From a checkpoint of a small image captioner: encoder width 128, soap at rate 0.0026.
Rows from block 2 of the text decoder of a small image captioner, named by matrix and row number. Rows with one number belong to one neuron. Each number is 200 + 40 x the weight over its row's rms, rounded and kept within 0 to 999. All counts start at 0. After the name is the row's rms in percent of the matrix's.
After each neuron's rows are labels from the 100 texts, of 14976, where the neuron reaches its highest value: "tokens" is the input token at the peak. Only what is clearly more common there than usual is listed. The data: photos with spoken descriptions (Open Images, Localized Narratives). In brackets: how many of the 100, against the usual share in percent.
# fc1: MLP up (decoder.blocks.2.mlp.fc1.weight, 960x320), inputs 0-79
# fc2: MLP down (decoder.blocks.2.mlp.fc2.weight, 320x960, transposed), outputs 0-79

fc1.24,101,246,207,174,218,185,179,176,146,196,138,249,250,144,191,222,179,180,256,159,193,213,200,186,140,224,217,230,193,152,149,173,219,236,152,216,261,221,158,276,158,182,122,191,258,201,296,187,170,214,224,162,147,217,190,120,240,247,226,239,160,205,227,268,195,281,169,182,157,218,246,196,191,265,159,225,234,269,210,149,175
fc2.24,102,275,224,236,270,202,123,196,174,202,184,203,196,217,160,199,183,255,184,269,223,221,230,179,220,177,255,232,200,198,255,174,174,162,150,256,209,232,254,249,169,222,202,131,208,172,159,227,125,297,209,195,205,240,230,209,187,228,182,235,231,177,240,232,211,240,295,192,126,170,194,303,250,128,115,163,205,238,178,234,224
tokens: "image" (32 vs 2.4); "," (20 vs 3.8); "on" (18 vs 2.4)

fc1.707,098,191,242,120,253,216,181,196,164,126,223,166,102,198,264,167,220,185,163,125,149,154,182,164,174,267,169,183,257,183,192,160,228,182,257,187,176,278,193,238,254,78,182,253,248,244,205,189,212,138,163,210,275,163,151,229,179,204,166,141,206,156,211,219,170,137,254,221,266,154,267,223,209,197,234,195,225,187,156,285,225
fc2.707,105,192,269,127,192,305,194,175,204,200,264,219,177,158,210,182,179,246,143,216,148,158,164,216,194,196,165,168,167,208,198,156,225,191,187,161,184,144,255,154,266,247,254,200,209,228,192,176,206,183,227,253,215,265,175,160,205,140,199,155,186,193,134,244,221,198,262,174,187,188,118,119,232,172,184,141,243,233,152,257,208
tokens: "image" (39 vs 2.4); "front" (22 vs 0.3); "wall" (7 vs 0.4)

fc1.355,100,193,205,200,177,195,194,217,243,163,256,173,284,157,214,175,163,216,215,249,185,166,178,265,241,197,191,250,194,247,228,188,223,251,285,186,281,204,132,229,186,211,133,187,203,130,225,254,263,198,273,254,168,164,207,166,177,199,159,166,262,192,216,194,254,221,297,274,172,203,250,184,149,228,173,188,201,166,210,188,203
fc2.355,100,261,198,228,196,112,176,146,230,167,215,222,223,212,178,180,197,223,244,223,189,191,231,223,186,159,270,190,129,239,201,163,242,205,241,174,213,217,209,177,190,186,151,249,183,172,194,185,257,223,219,187,215,143,231,252,185,234,162,223,242,216,284,216,199,221,180,167,255,174,278,223,213,181,169,247,235,197,163,231,80
tokens: "and" (50 vs 3.9); "." (13 vs 5.2); "little" (9 vs 0)

fc1.582,105,156,127,171,170,263,163,145,141,194,292,265,119,206,195,216,200,261,227,199,189,197,163,253,208,159,204,187,230,145,155,203,260,176,209,214,241,254,200,215,204,214,191,201,159,200,196,180,159,196,191,157,181,209,255,202,171,241,176,210,173,238,217,137,223,186,175,231,191,136,231,208,195,149,248,216,143,137,124,228,230
fc2.582,101,139,224,182,212,148,284,182,215,241,165,223,130,205,212,150,232,210,151,235,211,265,176,225,267,189,151,224,230,238,181,129,285,233,224,179,168,161,192,245,175,171,147,212,240,129,169,243,212,217,197,247,225,195,218,253,214,201,214,139,168,229,139,199,202,175,276,178,144,161,223,227,153,159,175,169,178,202,216,133,187
tokens: "," (37 vs 3.8); "we" (29 vs 2.4); "i" (7 vs 1.2)

fc1.209,101,228,173,207,227,208,228,259,242,184,249,160,212,232,164,172,195,182,184,256,158,165,252,178,200,193,153,177,193,245,206,194,187,163,164,186,253,176,190,137,196,216,219,219,194,179,152,240,180,226,176,122,212,228,234,225,155,127,139,187,305,190,232,235,180,108,184,140,185,190,233,220,216,120,147,218,186,139,138,157,196
fc2.209,106,225,135,182,220,174,270,230,230,167,161,156,149,186,199,203,204,257,214,210,195,187,246,240,171,179,174,280,224,187,231,269,215,162,250,301,175,277,273,169,249,157,212,185,232,204,223,123,192,111,192,177,191,245,151,226,138,172,120,144,222,237,180,281,230,164,143,197,227,184,180,268,165,157,215,195,194,213,193,255,229
tokens: "the" (78 vs 7.1); "side" (13 vs 0.5)

fc1.60,090,155,281,148,211,202,222,221,127,268,230,184,149,291,135,211,151,188,237,170,198,151,269,224,183,197,228,230,182,258,186,181,179,244,114,139,278,168,248,228,230,209,254,196,208,216,176,190,155,249,158,223,211,233,238,152,194,254,183,247,175,170,232,221,150,185,235,221,154,209,178,161,271,167,237,213,193,208,193,259,195
fc2.60,089,195,331,135,205,196,183,167,151,256,243,122,166,163,276,205,140,181,192,227,220,142,139,221,194,246,204,245,153,194,208,203,207,223,147,173,196,162,158,149,197,188,284,225,190,186,178,224,136,208,199,296,191,179,153,180,234,233,252,150,169,228,201,293,143,195,202,180,175,149,199,320,166,174,229,174,249,128,231,207,178
tokens: "poles" (9 vs 0.1); "view" (7 vs 0)

fc1.699,100,204,285,223,183,139,172,153,226,220,204,180,169,212,190,254,174,180,201,172,179,192,266,243,149,205,206,192,198,125,248,174,184,183,173,175,210,127,270,143,153,231,185,192,190,238,242,183,241,183,157,176,177,145,215,208,189,154,184,172,228,143,195,221,233,168,222,223,214,167,103,181,218,273,195,169,173,168,266,215,237
fc2.699,100,197,259,165,173,206,154,245,209,199,173,205,213,255,148,228,261,207,203,184,252,223,169,237,184,211,257,191,171,223,216,246,182,226,171,179,217,226,229,171,253,250,229,232,183,188,170,96,232,246,218,233,251,209,224,126,144,261,183,188,221,184,206,253,164,205,209,229,219,183,272,144,234,126,227,177,212,187,253,241,236
tokens: "and" (43 vs 3.9)

fc1.526,101,120,161,219,150,213,187,200,170,217,152,197,251,107,179,214,141,149,168,181,240,185,173,222,230,141,173,201,175,180,197,199,250,148,152,232,201,192,211,217,278,199,237,224,164,160,218,229,207,201,196,163,200,222,208,186,227,229,230,201,164,258,229,235,268,215,243,151,239,142,209,240,174,227,136,146,213,196,163,226,141
fc2.526,106,165,182,163,199,173,172,120,184,227,199,230,238,179,195,172,165,230,166,196,205,238,119,248,229,222,248,259,156,270,209,170,155,228,186,200,199,190,195,243,225,163,226,196,190,188,114,253,286,230,167,194,212,152,238,101,216,253,248,133,236,194,157,225,191,209,190,204,190,251,182,126,168,207,214,205,221,231,180,163,147
tokens: "the" (36 vs 7.1); "on" (14 vs 2.4); "made" (9 vs 0)

fc1.262,102,213,230,240,301,162,144,196,252,170,227,156,267,217,167,204,179,154,250,183,172,190,239,186,231,189,215,160,169,214,190,296,166,164,140,219,267,218,177,166,216,233,179,116,195,220,172,222,216,167,253,161,159,202,224,263,141,162,177,256,203,185,138,160,187,221,236,195,195,258,195,248,219,200,216,231,180,213,235,225,227
fc2.262,102,215,229,183,101,239,209,217,201,192,90,227,269,229,239,203,214,277,165,283,162,264,145,188,260,211,243,164,256,203,215,117,243,208,200,262,197,171,179,243,184,131,173,240,218,160,233,232,275,250,167,141,244,149,149,277,195,170,224,211,161,170,225,178,218,187,129,239,148,223,254,193,205,210,173,185,241,224,220,188,298
tokens: "in" (31 vs 5); "," (27 vs 3.8); "a" (10 vs 4.7); "of" (8 vs 1.8)

fc1.549,095,257,218,187,145,203,221,230,171,210,213,184,215,133,269,179,228,164,171,104,286,134,255,115,149,244,246,163,164,205,197,242,197,234,266,209,195,228,228,200,269,233,189,179,245,183,149,91,180,182,201,252,216,118,205,166,156,195,236,213,208,161,177,169,232,183,226,194,181,236,166,108,221,244,204,204,244,200,202,197,212
fc2.549,101,193,164,274,151,217,188,132,208,201,143,218,141,210,190,214,207,179,248,209,208,217,221,185,183,158,265,215,190,126,168,201,187,216,224,207,199,189,194,267,221,277,198,150,143,95,148,200,203,148,138,163,184,262,142,267,229,227,180,202,245,234,166,152,187,203,128,195,166,164,169,212,211,253,172,194,237,272,165,240,269
tokens: "and" (85 vs 3.9)

fc1.674,096,201,161,205,196,335,186,177,225,179,183,141,258,229,200,219,148,220,232,261,239,200,242,266,187,216,176,193,250,178,239,169,204,148,110,152,244,203,231,201,209,203,191,247,193,184,218,197,181,233,216,219,198,251,231,179,231,250,236,199,133,155,184,178,192,221,239,215,182,189,209,224,159,176,291,158,256,116,158,237,231
fc2.674,092,147,148,167,203,230,158,170,189,175,248,182,113,213,204,176,260,108,186,250,146,228,191,211,176,209,184,184,176,236,161,115,208,226,189,290,193,139,162,254,211,245,284,230,200,141,195,219,162,179,194,237,180,186,126,158,256,292,166,162,188,251,220,194,180,222,182,240,233,204,205,231,164,163,242,184,222,154,233,185,176
tokens: "poles" (23 vs 0.1)

fc1.716,102,220,194,177,164,229,201,191,250,212,224,178,238,237,162,246,244,157,251,163,217,114,203,149,239,93,153,146,214,224,323,311,230,235,144,164,262,236,204,208,164,193,182,234,218,217,156,226,188,175,282,76,219,142,210,197,236,305,220,171,210,302,206,210,141,167,237,196,209,169,256,182,230,245,184,179,223,198,248,177,206
fc2.716,098,279,215,177,184,181,172,194,189,193,182,201,194,210,222,183,235,179,156,216,167,150,242,222,243,236,161,127,189,198,221,223,220,153,206,302,145,105,208,226,225,275,217,191,154,131,165,228,190,126,193,252,206,198,242,255,206,191,232,202,197,218,183,237,201,165,210,173,166,224,165,195,254,161,209,209,197,106,225,223,79
tokens: "the" (47 vs 7.1); "black" (13 vs 0.3)

fc1.733,100,180,187,224,235,217,180,294,276,204,237,222,191,191,247,215,220,205,241,213,220,190,213,194,233,148,169,264,248,252,201,249,163,180,210,166,244,167,207,220,193,197,232,225,129,158,209,181,224,134,258,188,201,83,216,194,166,227,212,162,138,148,208,184,164,245,234,213,104,166,161,196,188,239,177,179,208,216,230,232,220
fc2.733,091,201,197,224,296,148,234,221,247,208,255,174,147,202,199,116,236,208,199,265,193,236,205,203,174,223,162,249,186,253,241,68,216,205,265,217,196,180,216,237,235,206,175,250,189,102,228,206,169,184,275,142,163,211,151,167,156,244,189,276,209,232,167,206,139,260,171,229,140,233,192,330,242,286,192,205,176,159,233,207,198
tokens: "and" (30 vs 3.9); "." (30 vs 5.2); "man" (14 vs 0.4); "to" (13 vs 0.3)

fc1.370,099,164,155,134,190,212,141,235,216,206,193,169,214,219,230,145,96,117,136,207,167,202,214,214,151,294,226,164,221,157,95,254,219,177,205,222,184,167,199,186,180,128,208,206,271,135,144,143,217,123,181,227,182,232,173,168,157,175,141,194,151,220,220,229,190,199,182,173,221,191,254,216,182,103,203,256,181,227,227,175,221
fc2.370,107,212,220,176,195,208,240,234,326,204,269,219,153,181,178,158,109,202,162,220,134,250,154,175,190,189,162,219,155,143,192,189,209,242,171,219,167,205,245,190,160,208,82,180,222,193,273,172,228,202,226,145,203,284,200,138,238,287,203,188,245,180,209,203,251,126,196,202,215,220,270,204,199,155,235,180,198,238,184,175,157
tokens: "and" (52 vs 3.9); "hand" (19 vs 0.1); "there" (8 vs 3.7)

fc1.198,098,177,183,179,172,209,187,253,218,206,187,193,182,211,180,229,204,111,220,163,164,227,223,113,269,231,191,228,179,263,264,205,257,148,265,206,237,177,190,179,293,236,238,209,220,139,236,237,234,324,251,214,120,195,266,114,225,120,146,220,136,253,174,129,197,251,200,238,137,192,152,191,180,145,181,250,229,219,213,239,150
fc2.198,095,151,200,150,263,146,147,213,246,188,276,213,293,232,219,219,199,183,153,222,220,198,207,178,307,216,234,152,151,203,211,162,217,212,246,154,230,272,189,181,179,215,179,187,193,140,205,240,212,245,176,247,190,210,191,299,184,233,153,178,167,186,225,197,275,216,163,203,175,259,169,206,229,77,222,151,225,190,219,232,190
tokens: "." (33 vs 5.2); "so" (19 vs 0); "the" (18 vs 7.1)

fc1.204,097,213,216,179,229,190,169,149,230,219,207,138,177,206,235,155,185,200,201,119,175,200,213,157,153,155,261,225,208,222,279,140,227,171,184,197,258,179,224,247,177,195,267,210,127,305,255,161,110,219,198,268,221,228,233,218,207,282,169,117,190,175,201,214,224,202,219,194,162,193,219,237,211,211,169,225,187,197,196,179,140
fc2.204,097,169,270,185,211,199,157,211,161,222,276,177,158,173,189,220,123,222,249,160,221,170,203,167,161,213,84,263,146,178,156,169,122,158,220,206,136,138,169,246,200,195,179,187,110,109,191,242,193,159,242,238,229,181,270,126,146,217,278,188,153,211,165,259,229,194,205,199,219,197,248,169,188,190,128,221,252,159,198,185,205
tokens: "." (42 vs 5.2); "can" (15 vs 3.3)

fc1.447,100,236,154,164,203,165,209,149,187,206,142,139,204,242,230,181,105,122,232,209,215,182,229,121,155,144,189,114,199,179,146,182,258,246,226,141,210,224,180,206,224,218,135,216,191,237,248,168,165,137,234,235,277,257,202,244,174,143,254,167,173,228,172,183,228,235,149,147,159,244,165,227,188,164,179,181,210,180,209,195,198
fc2.447,105,179,177,214,245,236,172,145,215,230,227,236,222,194,142,148,219,216,171,93,162,198,138,243,244,256,174,236,182,232,216,202,252,236,197,177,188,239,260,150,143,207,131,161,198,199,281,218,215,251,216,169,194,199,156,197,209,148,245,209,207,193,114,254,217,233,199,133,235,266,124,191,114,75,188,200,253,201,175,206,201
tokens: "and" (39 vs 3.9); "the" (33 vs 7.1); "," (8 vs 3.8)

fc1.396,107,190,206,230,173,195,206,219,134,235,235,173,120,164,174,227,178,213,220,218,230,196,162,199,271,160,239,141,204,200,183,196,209,202,174,246,169,229,245,254,267,187,215,259,257,179,234,235,121,286,234,222,158,185,178,190,205,279,186,165,234,204,217,245,206,204,209,159,179,185,219,194,247,243,202,252,214,213,158,241,197
fc2.396,105,139,283,191,200,196,146,211,133,204,221,209,167,205,174,154,249,189,252,217,132,173,228,232,208,154,134,212,184,151,186,135,236,170,249,263,211,260,263,233,261,198,119,197,194,151,180,136,229,231,170,223,173,215,221,231,244,241,180,176,287,208,252,148,262,187,183,231,140,201,239,183,180,207,212,221,143,206,201,279,162
tokens: "," (81 vs 3.8)