Weights of a small image captioner.
Model: 11.8M parameters, encoder activation silu, encoder moe expert_choice, encoder width 128, decoder width 320.
Training: soap at rate 0.0026, 8400 steps.
Rows from block 3 of the image encoder, named by matrix and row number. Rows with one number belong to one attention dimension. Each number is 500 + 40 x the weight over its row's rms, rounded and kept within 0 to 999. All counts start at 0. Numbers have three digits each. After the name is the row's rms in percent of the matrix's.
# q: attention query, key and value (stacked) (encoder.blocks.3.attn.qkv.weight, 384x128, the q third), inputs 0-127
# k: attention query, key and value (stacked) (encoder.blocks.3.attn.qkv.weight, 384x128, the k third), inputs 0-127
q.63 090:465540486471478488470450504499469462458484490462596482459445514580545546462542533446498478522476467505472511546503513548492588488483554520456476553502514526551456439510532473521487464479476475535548544518480531419406477494510487541456506520468488468486401508482470523554523518427545481530537549473490489530453488448551535437472456480374524580484432483503525555581500471526562501489513
k.63 089:408520532523507461507455556524457483515489490455516461469490492527542538521452490514524443475466479512533471501444541517512488550496447527512472479511555502539464399421491535530449523523550527542561529476497504476501506501477550454496505529508477511546525460512450524535453498504483440434464531469513479468585369486428525412486547460542433521544471453480483475477541559429496425599473
q.64 102:473582523497563570482471575460466511494540489469513567502467474543467417583545488421429406525555493565436457473549459459499523506426520510509478544503552439451480495492499478491491510532490595453510517548509557476509429453476603521478479569512522497533521480566498497480493453461531482482501477459477484487477548505528507536510490496525510454560576550527545524446512446461487514508494
k.64 104:532463518467491479484464542467485464510512514562486533458466482482528534444504469489524472454588596467516534523526510532474504454543483467456433482498469495477501440500453494506564457473448424505517539568436501421502506530530514577475514481487528458533431497490435426531457488476479563550443470366459527535588555511443528493480496470443526475510532476445526469457525437510485557514480
q.65 099:504487481585460506573496402598433490487471551454503478495473508470434523446519503527507457528502516510535591525496516547531499565522514522497526441445503448453492424416596515487517559543501499522503579479396528416451436549547488466510525479471492460532394449502515508532480541485511522480475497504496476475466532442483442538518469503465495467494529507478517445490508529471480456478519
k.65 108:473516439555549474480540534488511531492523553513474534531504487479478463466418460478495504560491540489505582517527530468564460474517436454497511481519513513528443543446528580476536481545448533505501451520452460471443560580484413565459547587516536455477513536483482492504485492475543455543501529351533477477529572537532479493527545488510549420501519501505513511542540534491543587504507
q.66 103:527555493497516438581474548515488514490509515589481488509552522508495488524560551565583470479461443462461469542431546467427512490547540479541480560493483503484546497461493506421457489463524588491509477434471500429463527537464595496467450479462544486459487519448523470520502504574522543521563499520482560548441548551550430505497464496505554500523452489515598500474486491463529504555457
k.66 122:483529516483491497449476544477548482519460453468478549488538460526446416489469513540497477584498526495565531506498519485506532502544542477564487576523528492463439525510428453531560488508507503577539436497524438518485488495519557528433452464477496434545466480537576475455491541419482513579519492559470410530572475504591494533472499483530458484437503528450538490477494576490495425489432
q.67 119:474441520509536405523542531469576516506517512540509452519517460442495457408454516463458493496406513464485507466427547506457541535524432556505501494427540508533508483477504534550444464501515526477499434436390431450449592432511521484461487480527569480428479510528507515522529545516562501469497514448508469522476507458562519497445471438480505507473505482442487524574520502556517514535489
k.67 109:519480490503454469524449479474517498545508395591505536467535494450611458458492537491539546509499491493502482498513507504527520457550471521553488489555499492515459462519577498497511515505566457520529529448569606560482608496538498484503531478517513502508497544495431473472567461513480490568513479490507458397563476439474547505507505540496431467525490554484547526485509553473498551612485
q.68 110:464557454474466515501502502557532476441478529533551499502431496603472516492566507520569524472581539485497475488472523424494441493466523476480538407513466465460524548572493529570497571541457439538528474542526544553499474510568549498465466518547521586441526542505462503529459467519547512508477483440535535492488504486501562450577547547401496475467536496455465496535498458471444528503475
k.68 111:502475569557408553536476519520500596547532445429507530494542507507561534465526521562476471510579473495512492489489552569508444494489440486492444520522529499477504490468517493485480490449413520458493507449519446476417470539506440479454452492470458504573514468472549439440500441509444498496532520517505620514576563530521469549482521574478488509480534485488514507494474442484528476458575
q.69 129:516474536479533474413529506467435505552554425507456464519513389438535502442509465552502555441557446496507411473520537507486500412509559456514511486430454510514568467470526500472455502493474470511498478440513519485423505563505531500529546511490453495496525514497477507452502529564530536472500408533533502497494564576492527548443513527452481524466465455491467590504586534523495521560511
k.69 122:472511492497493500495423498508498550504499422549378563491560543557471492502493438463541494541521500527510535538436552508553453556497558509478484518551525481548475544492515481508488423495542470502498470507447521528471508435442526512527494482518475475510569542461535500494450448495448527546458526446540466415446457452561474467558567456539491454480574457498552530408477497552467457453536
q.70 114:492447536522487597477513406541448484521360508577523539538524481518570544525465558533496424571511432499536448491551490498552522482421496533481436524522493509533495482530520514527462511456492477515512467538508496528467558478515501486435473498496458483470538563455560512438526512438544515452522526535554521484511481485477555482476525528490455631504531496515461462509477486518484584492483
k.70 115:478518456471517482427459516476474505545553496449514520399492571495436496472513547473496511486518515498465572492537501543494526467471492422508496506509461510500509488491475482517472478448591553512557493469553470500512502466417492385481508475506517558447594467499474468524502563529449437385469507493552506492496491434441409456440500529466500459520512523461536474519448572532454534507551
q.71 101:443543562597428512445481573457470539461437548522465504546474443543512396494495535475483559475473523476505596563524513489563488529558485451523537515488513454525480546454502519472472481497481512490557533572447476556548503463447475487479512503432486490549550485560452544513449463511467519537514562511518494570486508491529471469563539549498480494534607473567520472478544512523459505478506
k.71 109:532524440443523469461510497509508497438496493573561480495511551484471454495495513446520499538516562591486460530563472468516461477470533519525484529516516506513437503503440513440541507479514474552478499464483415433477471462484513555429398497582441417513481520539572414514467596511494497471499394545515457443543509510547424471509504471536496544449526513527487532503527454501517527463521
q.72 103:536592553456532476493479444510492516448539490537510408534533469492545513470473476497406537460533534482497497582397477530477501504550582445507486465518548520412547455470504505511553590480513559411442544520523484478503503495426445472496410540465495507534489467463530495491496537475482534596465485514473505544509517482522470474515479534485455484516502479535504418530498459539469554443480
k.72 101:496488419525493514522476561483446463512500573490513534466531550527471543484536504471530472515520446448482501494590437461483533561423532568447531451449490495592443495531501517564506490433522552499526475504536500527483549509564510549478527510455606480486514550507564533482470521552477514502516437480535483450453454507565505498445388440505491494556488494534462528479507527417559535506464
q.73 103:526444483515482495515522449565477446454471486479512435507487458484498516517462498559514487466450511528558541600572489552470545508518489589431446454529494496501500499497512451549478496534557534465475584494517480475551477501495522504535490546573513448479525520535459481501461543476491601515461535413503481447565564523408491500548508489517518530479462496417447466506464489523381523549460
k.73 101:492524568616502524539454507470507415502433476546514443520501432585529487514527450549487542462452510466366503480539491500471486511473551464466545490464501545464523486519480488516507520550439458505486463535529506513514518510506517488540537460459483501561476491496532470547460531547582492473558470532524435583482517584531492431498582544535521518521465544566533504493541519506570445494507
q.74 102:386549440456555533505463507478467510506439527495543548476426476519485553455495487552444526536541448545562492467537527489516526487457450446547510441534506521525447476582577473525484453436467523597474517481447444422499538520538507464466496520472483482444536428513476503513481511516468466456534465440589474519529516492504509525516517491505567413451509457460443459496541526544500482507539
k.74 104:423476410529430571488528476454535487538526542434502547489484447549584441464509485543586533416526535455522418433489496479485431499445429468466550563508547541417527484547510441529524527480507508491487462540500512529570487507550506491464464516484493549534487592531532493521439520514503509468534461498506461465496441513459500532572444529509444553508494493494494495506478436495474456472523
q.75 107:614460503454552479490443497531505497537502537478534475521447492493530480480523501509435499531514572426503520491481557422490440470471606542498491511489456526490545418538529542498516475563477499575452469492439416514536544510499422525528487509529452518510534446465428517527453513481568534491467486491575423483493486528509479469501534474408481473516439553413502551500501500518438494509532
k.75 095:474535547470406471559506518505448482480552487493461580481545536484406438504522492575477505467471433520550484558508466562482505586495473491437476484472542511502505453455560432506549505437532459504517498574511529478427463517449495551528591485434442487471507542494482484504486488501526517475557456436460499504488522485496517567510529519512572497507572524539510508507504483471430411565545
q.76 093:512497415500530488509548539445545491421523442466417480544472494493538482569522493443550477615526510432501465413551582497509487546485520502498539437542503482543506508456473483466480589549529488507486474456495520465432459460526567518491520443496513530553561531472499516559524521500511547569457485536466434534509442475435457514466468502570515483497545479502507549460492443430525494512466
k.76 096:521510536458526503480477493562552526423466486475549465455483471472542541526514456501445503443521542515497510578482436502532427403578472529554537530546497533523532528514489483489526419495482489488522588527492483519494441533454452478524496454469463452441492464542563514562520568525525525483559483446555480507518496506568548537476617515515507495429569503575484490469482555460502520472439
q.77 091:488508566533497606478461494465530474504520492446490425508571526461509632547420458493472508527547510521474523476531444474485521516457509521467487477484504554553499499535450589457455428532502451457515531509482504486507379569461524525461465539466511496485422474537442483505488527520509565522593552490449481511532546483510550441536484445453530497458492472516514542461481494524494443519489
k.77 086:528525530488462387468477454551494523460503528475564502517493508544513478461513504472473440494436559544513480491561577543476507472501442482536546598434486532511514564581503505545510578507538500498469525541515533577504420521541538543514526500562533546579480548432471469525532513491494542491517536521454549537484455465491563476448462463590508525481481464429536576538513459478502485494490
q.78 096:488479464506510526528529555479596553518525508532541504507401563475474500575481524491517413505553527527529565434510446484548522464520490524506558489429491560464505421559488474449545525554497535508520469537514453535458489482539517446453478530469482512494528528500550515445559532565547544509520465493522542597520530500494560510512486442497521437487471508519469477482487474408380508474445
k.78 092:516488448477467437430450534539575476505561581547488464503504500514516522528524518440418562425469503516465503555496494546506523468504494523527544566489503494537533550471590493534548459437559556536505541472500585466431499533567573577519549507519483555516468436490381530619479513481495462514513513520480476513544486490465508523550490516514482550492512509461449498481534474492493512472517
q.79 083:475481540511476457479509530522443507510492458540545544493485514480530469517461449458534470468478551498506529439542498561514485509443444494450468486549454510414587466576483448512445507469459510522515528487505456428548507516510509481470500524496446567465561387554520443525552508482525523506517554579432427487504449433423496532404505536525585457564537516537460519515472524481485501499519
k.79 086:585497392509434560422537467445546475514531486531427574549503567546534525511471529519506426528471466462504578498567494562489486483498513438456522498544482529469387513513474466465496506525499478573459512555460477493515530445525533502543495488519507478503453524483492524490458519528503516506492526469456402509473541549567554515521524545496483528470472475448475449448516542554408484455512
q.80 108:429502534482476455480506506575501494461610475461535595443540549510522535437558479485456525526486502530441485529484568459507489483518551536477535486471547469482478493524511444505454462492568563504469493502510500443540406458566473432508438512530537512480497495534533461460473458501398570552497455503491511484569482468534553536495503478442466499531455584525480505511560440542525548487545
k.80 100:542492469521519566547476487532517523527526583466591413504527435531545501444484485431481400442532437442526444531454453490481550487491520440529540531524491564472459455588473500536492425466438518478463519505505416496472448489527466479509428563498465495465525488414507503510441484452487483494489497467531541550554476523560495479509546516430516535499546553537491468453537483483530510497472
q.81 103:490444427473510514547482448491513453480452531512502547488493513471582492524473465492506541543469546562413494523474526541491429407475465477487465494548509497463469479413504455563501464557534551514493460490480536475516461419492542461465475579524526467507472454474525510469468542493443519432508421483509490550546554482576450485540468471556545490479527523506446618406489490503458484484479
k.81 107:515464457489539532467431493471453461518486464618528492522456451486523424471528468544545563532468511494539484540545479505603531529510528508476519499465459432545483526577473508482519536513547539496567487425452473496570467542460438450506484429479495412543503495503523559504467452515539489464450484484500465502494460541408535587498519468505549491443538525549492498536521454508577543463489
q.82 097:487483539584498540544473571495476560504589502551521481499493494446470617501502517481533492472514528478520501432511444533520567515504494520519463481512561482487527476448489472556560491471511520507491496513473522468435510563454517560480473526509435431461598577518462539543490492498433509501475608544520490468585469489535465450530558404500538539514557451465518483547501495460493450518505
k.82 097:549568493510521559519523501558515485474456500561525443569532493440471454505525457531583484481462508526478483417599501486570521503499439465496579468540463454478512500465502548546477461424504500583491490413436444410519493498485511508561485555466473458522503482509449593454500530450527486461423505542491561454550450488490553513520501479503475493480490531548516481534512518512549531555539
q.83 099:519510577481553477523551501491461454494447579496481486463462533447480515546445488470481478488501519510571477538543525472454455460452504486543479443540462451495440554463514438555428549494466429481531451506498425461522473460486448429483417522467493497520435457489485458386482465474510517552492471443546477583444478526519500537422479444487453525482498529506515506472547515543509509408522
k.83 110:514498444438524533396506517474474535466558502489570526494518519537490519469526531523480445613458503461490527544522488433501518557478535468508570476446456474550485538512531495529501527503471585508548433443458530483442504468508511510450477439507456508525539499398491571478434528470511518483493530426469506537539489528513481505510565497527516496540495502472423472431447493593487390486484
q.84 097:504565560457497416530459561433530502459532572483509573494405522503490534507522473477496470529482515537490494486491485510415385497473484506565539452563461497460493447460492436526451543427548476548517480520535474542487553570507532473464471488512460449428472499524534455472493464499545488453476428467521476532486583529460487469511498458466519504505537592519510472464533510457445422486498
k.84 095:476446454543522515407494558558419492525531495531547544534485569463528496551502505480424484533448566434531541525510461462527434525431502555441543491499545547577500506511526500528544502482512516485589529538567509459464518464522426501483522520524469512496495392453575540453508495451539482480491493408478473499558499508421483476512530503515485433492482495413466479506481523484446512460498
q.85 097:501571473570474553490523434388452471486437483493485544525540507474502576528484479488514512543467446394532487532424518511590529488536506517495496542492557431499470467535543522525562520521430437572510521527547506496505526533462496457535499517440441471468529526473462526506568484538512456528445592480495477509504455531545510463456465460576469527491564531496500490462525491425489551489458
k.85 115:568477519473509438438509531502488444556560497466488467464444414474545477437471479507490519546535553526468522488514410490478488430448534488516440520472473546474482476548446552566487453502514568470442508467483427455388452539438486477517491528488480477479559548478532484456474506497392466489481440570549523475535534527470532534459508453517531557501543483523480515500476590470481478479502
q.86 096:544532528510419503547496471480482528476465390465478436514436442513450548522562478543512457568502527517481558519506489454482534482561509520483434510519525471584492577457518499507496559553485488504475467522544576505518479466502507462455505457517451520484500592476480470532515531577577455474588484538561537470521440587509490451505481572488529514544523491498520449470451546510488545555459
k.86 082:531454438582508486505447499537472488501480491477529439450476497507535482540442558537448513571487446515466532534552501540485568517489427468515427504538457528540496483527535535473530520526443437473532515502586506534557458487523522530478446540530482455455500447559483450515521481403520425497457570523430449522553537483425507425423491509484498482479517506487512528421469472441522543469449
q.87 088:512511486517501565450467496474442460524546482519532479532524458521444458493444445518581543516530515521484555572490527504528507460529490476454442505448476509484515504490480488472446596488479517463495496500425474564492556502444533453520626492519426515469459534491472518473439639527498441505528524509450561484463499464515530519469475486502542487559530456457569494414556509496485560523550
k.87 092:578486514495426479536478482508433489504472519529510491437564548504511484464488494415459497540503505533566489430535564470502559563503519546476465490500441433480538518480526512523524463420608544468498513479487530523542543541452434558512471448485517481554538450468528507474504440519504545481505503534508488492479453506441496469515484518453512556430497602562385535467495525549467511561539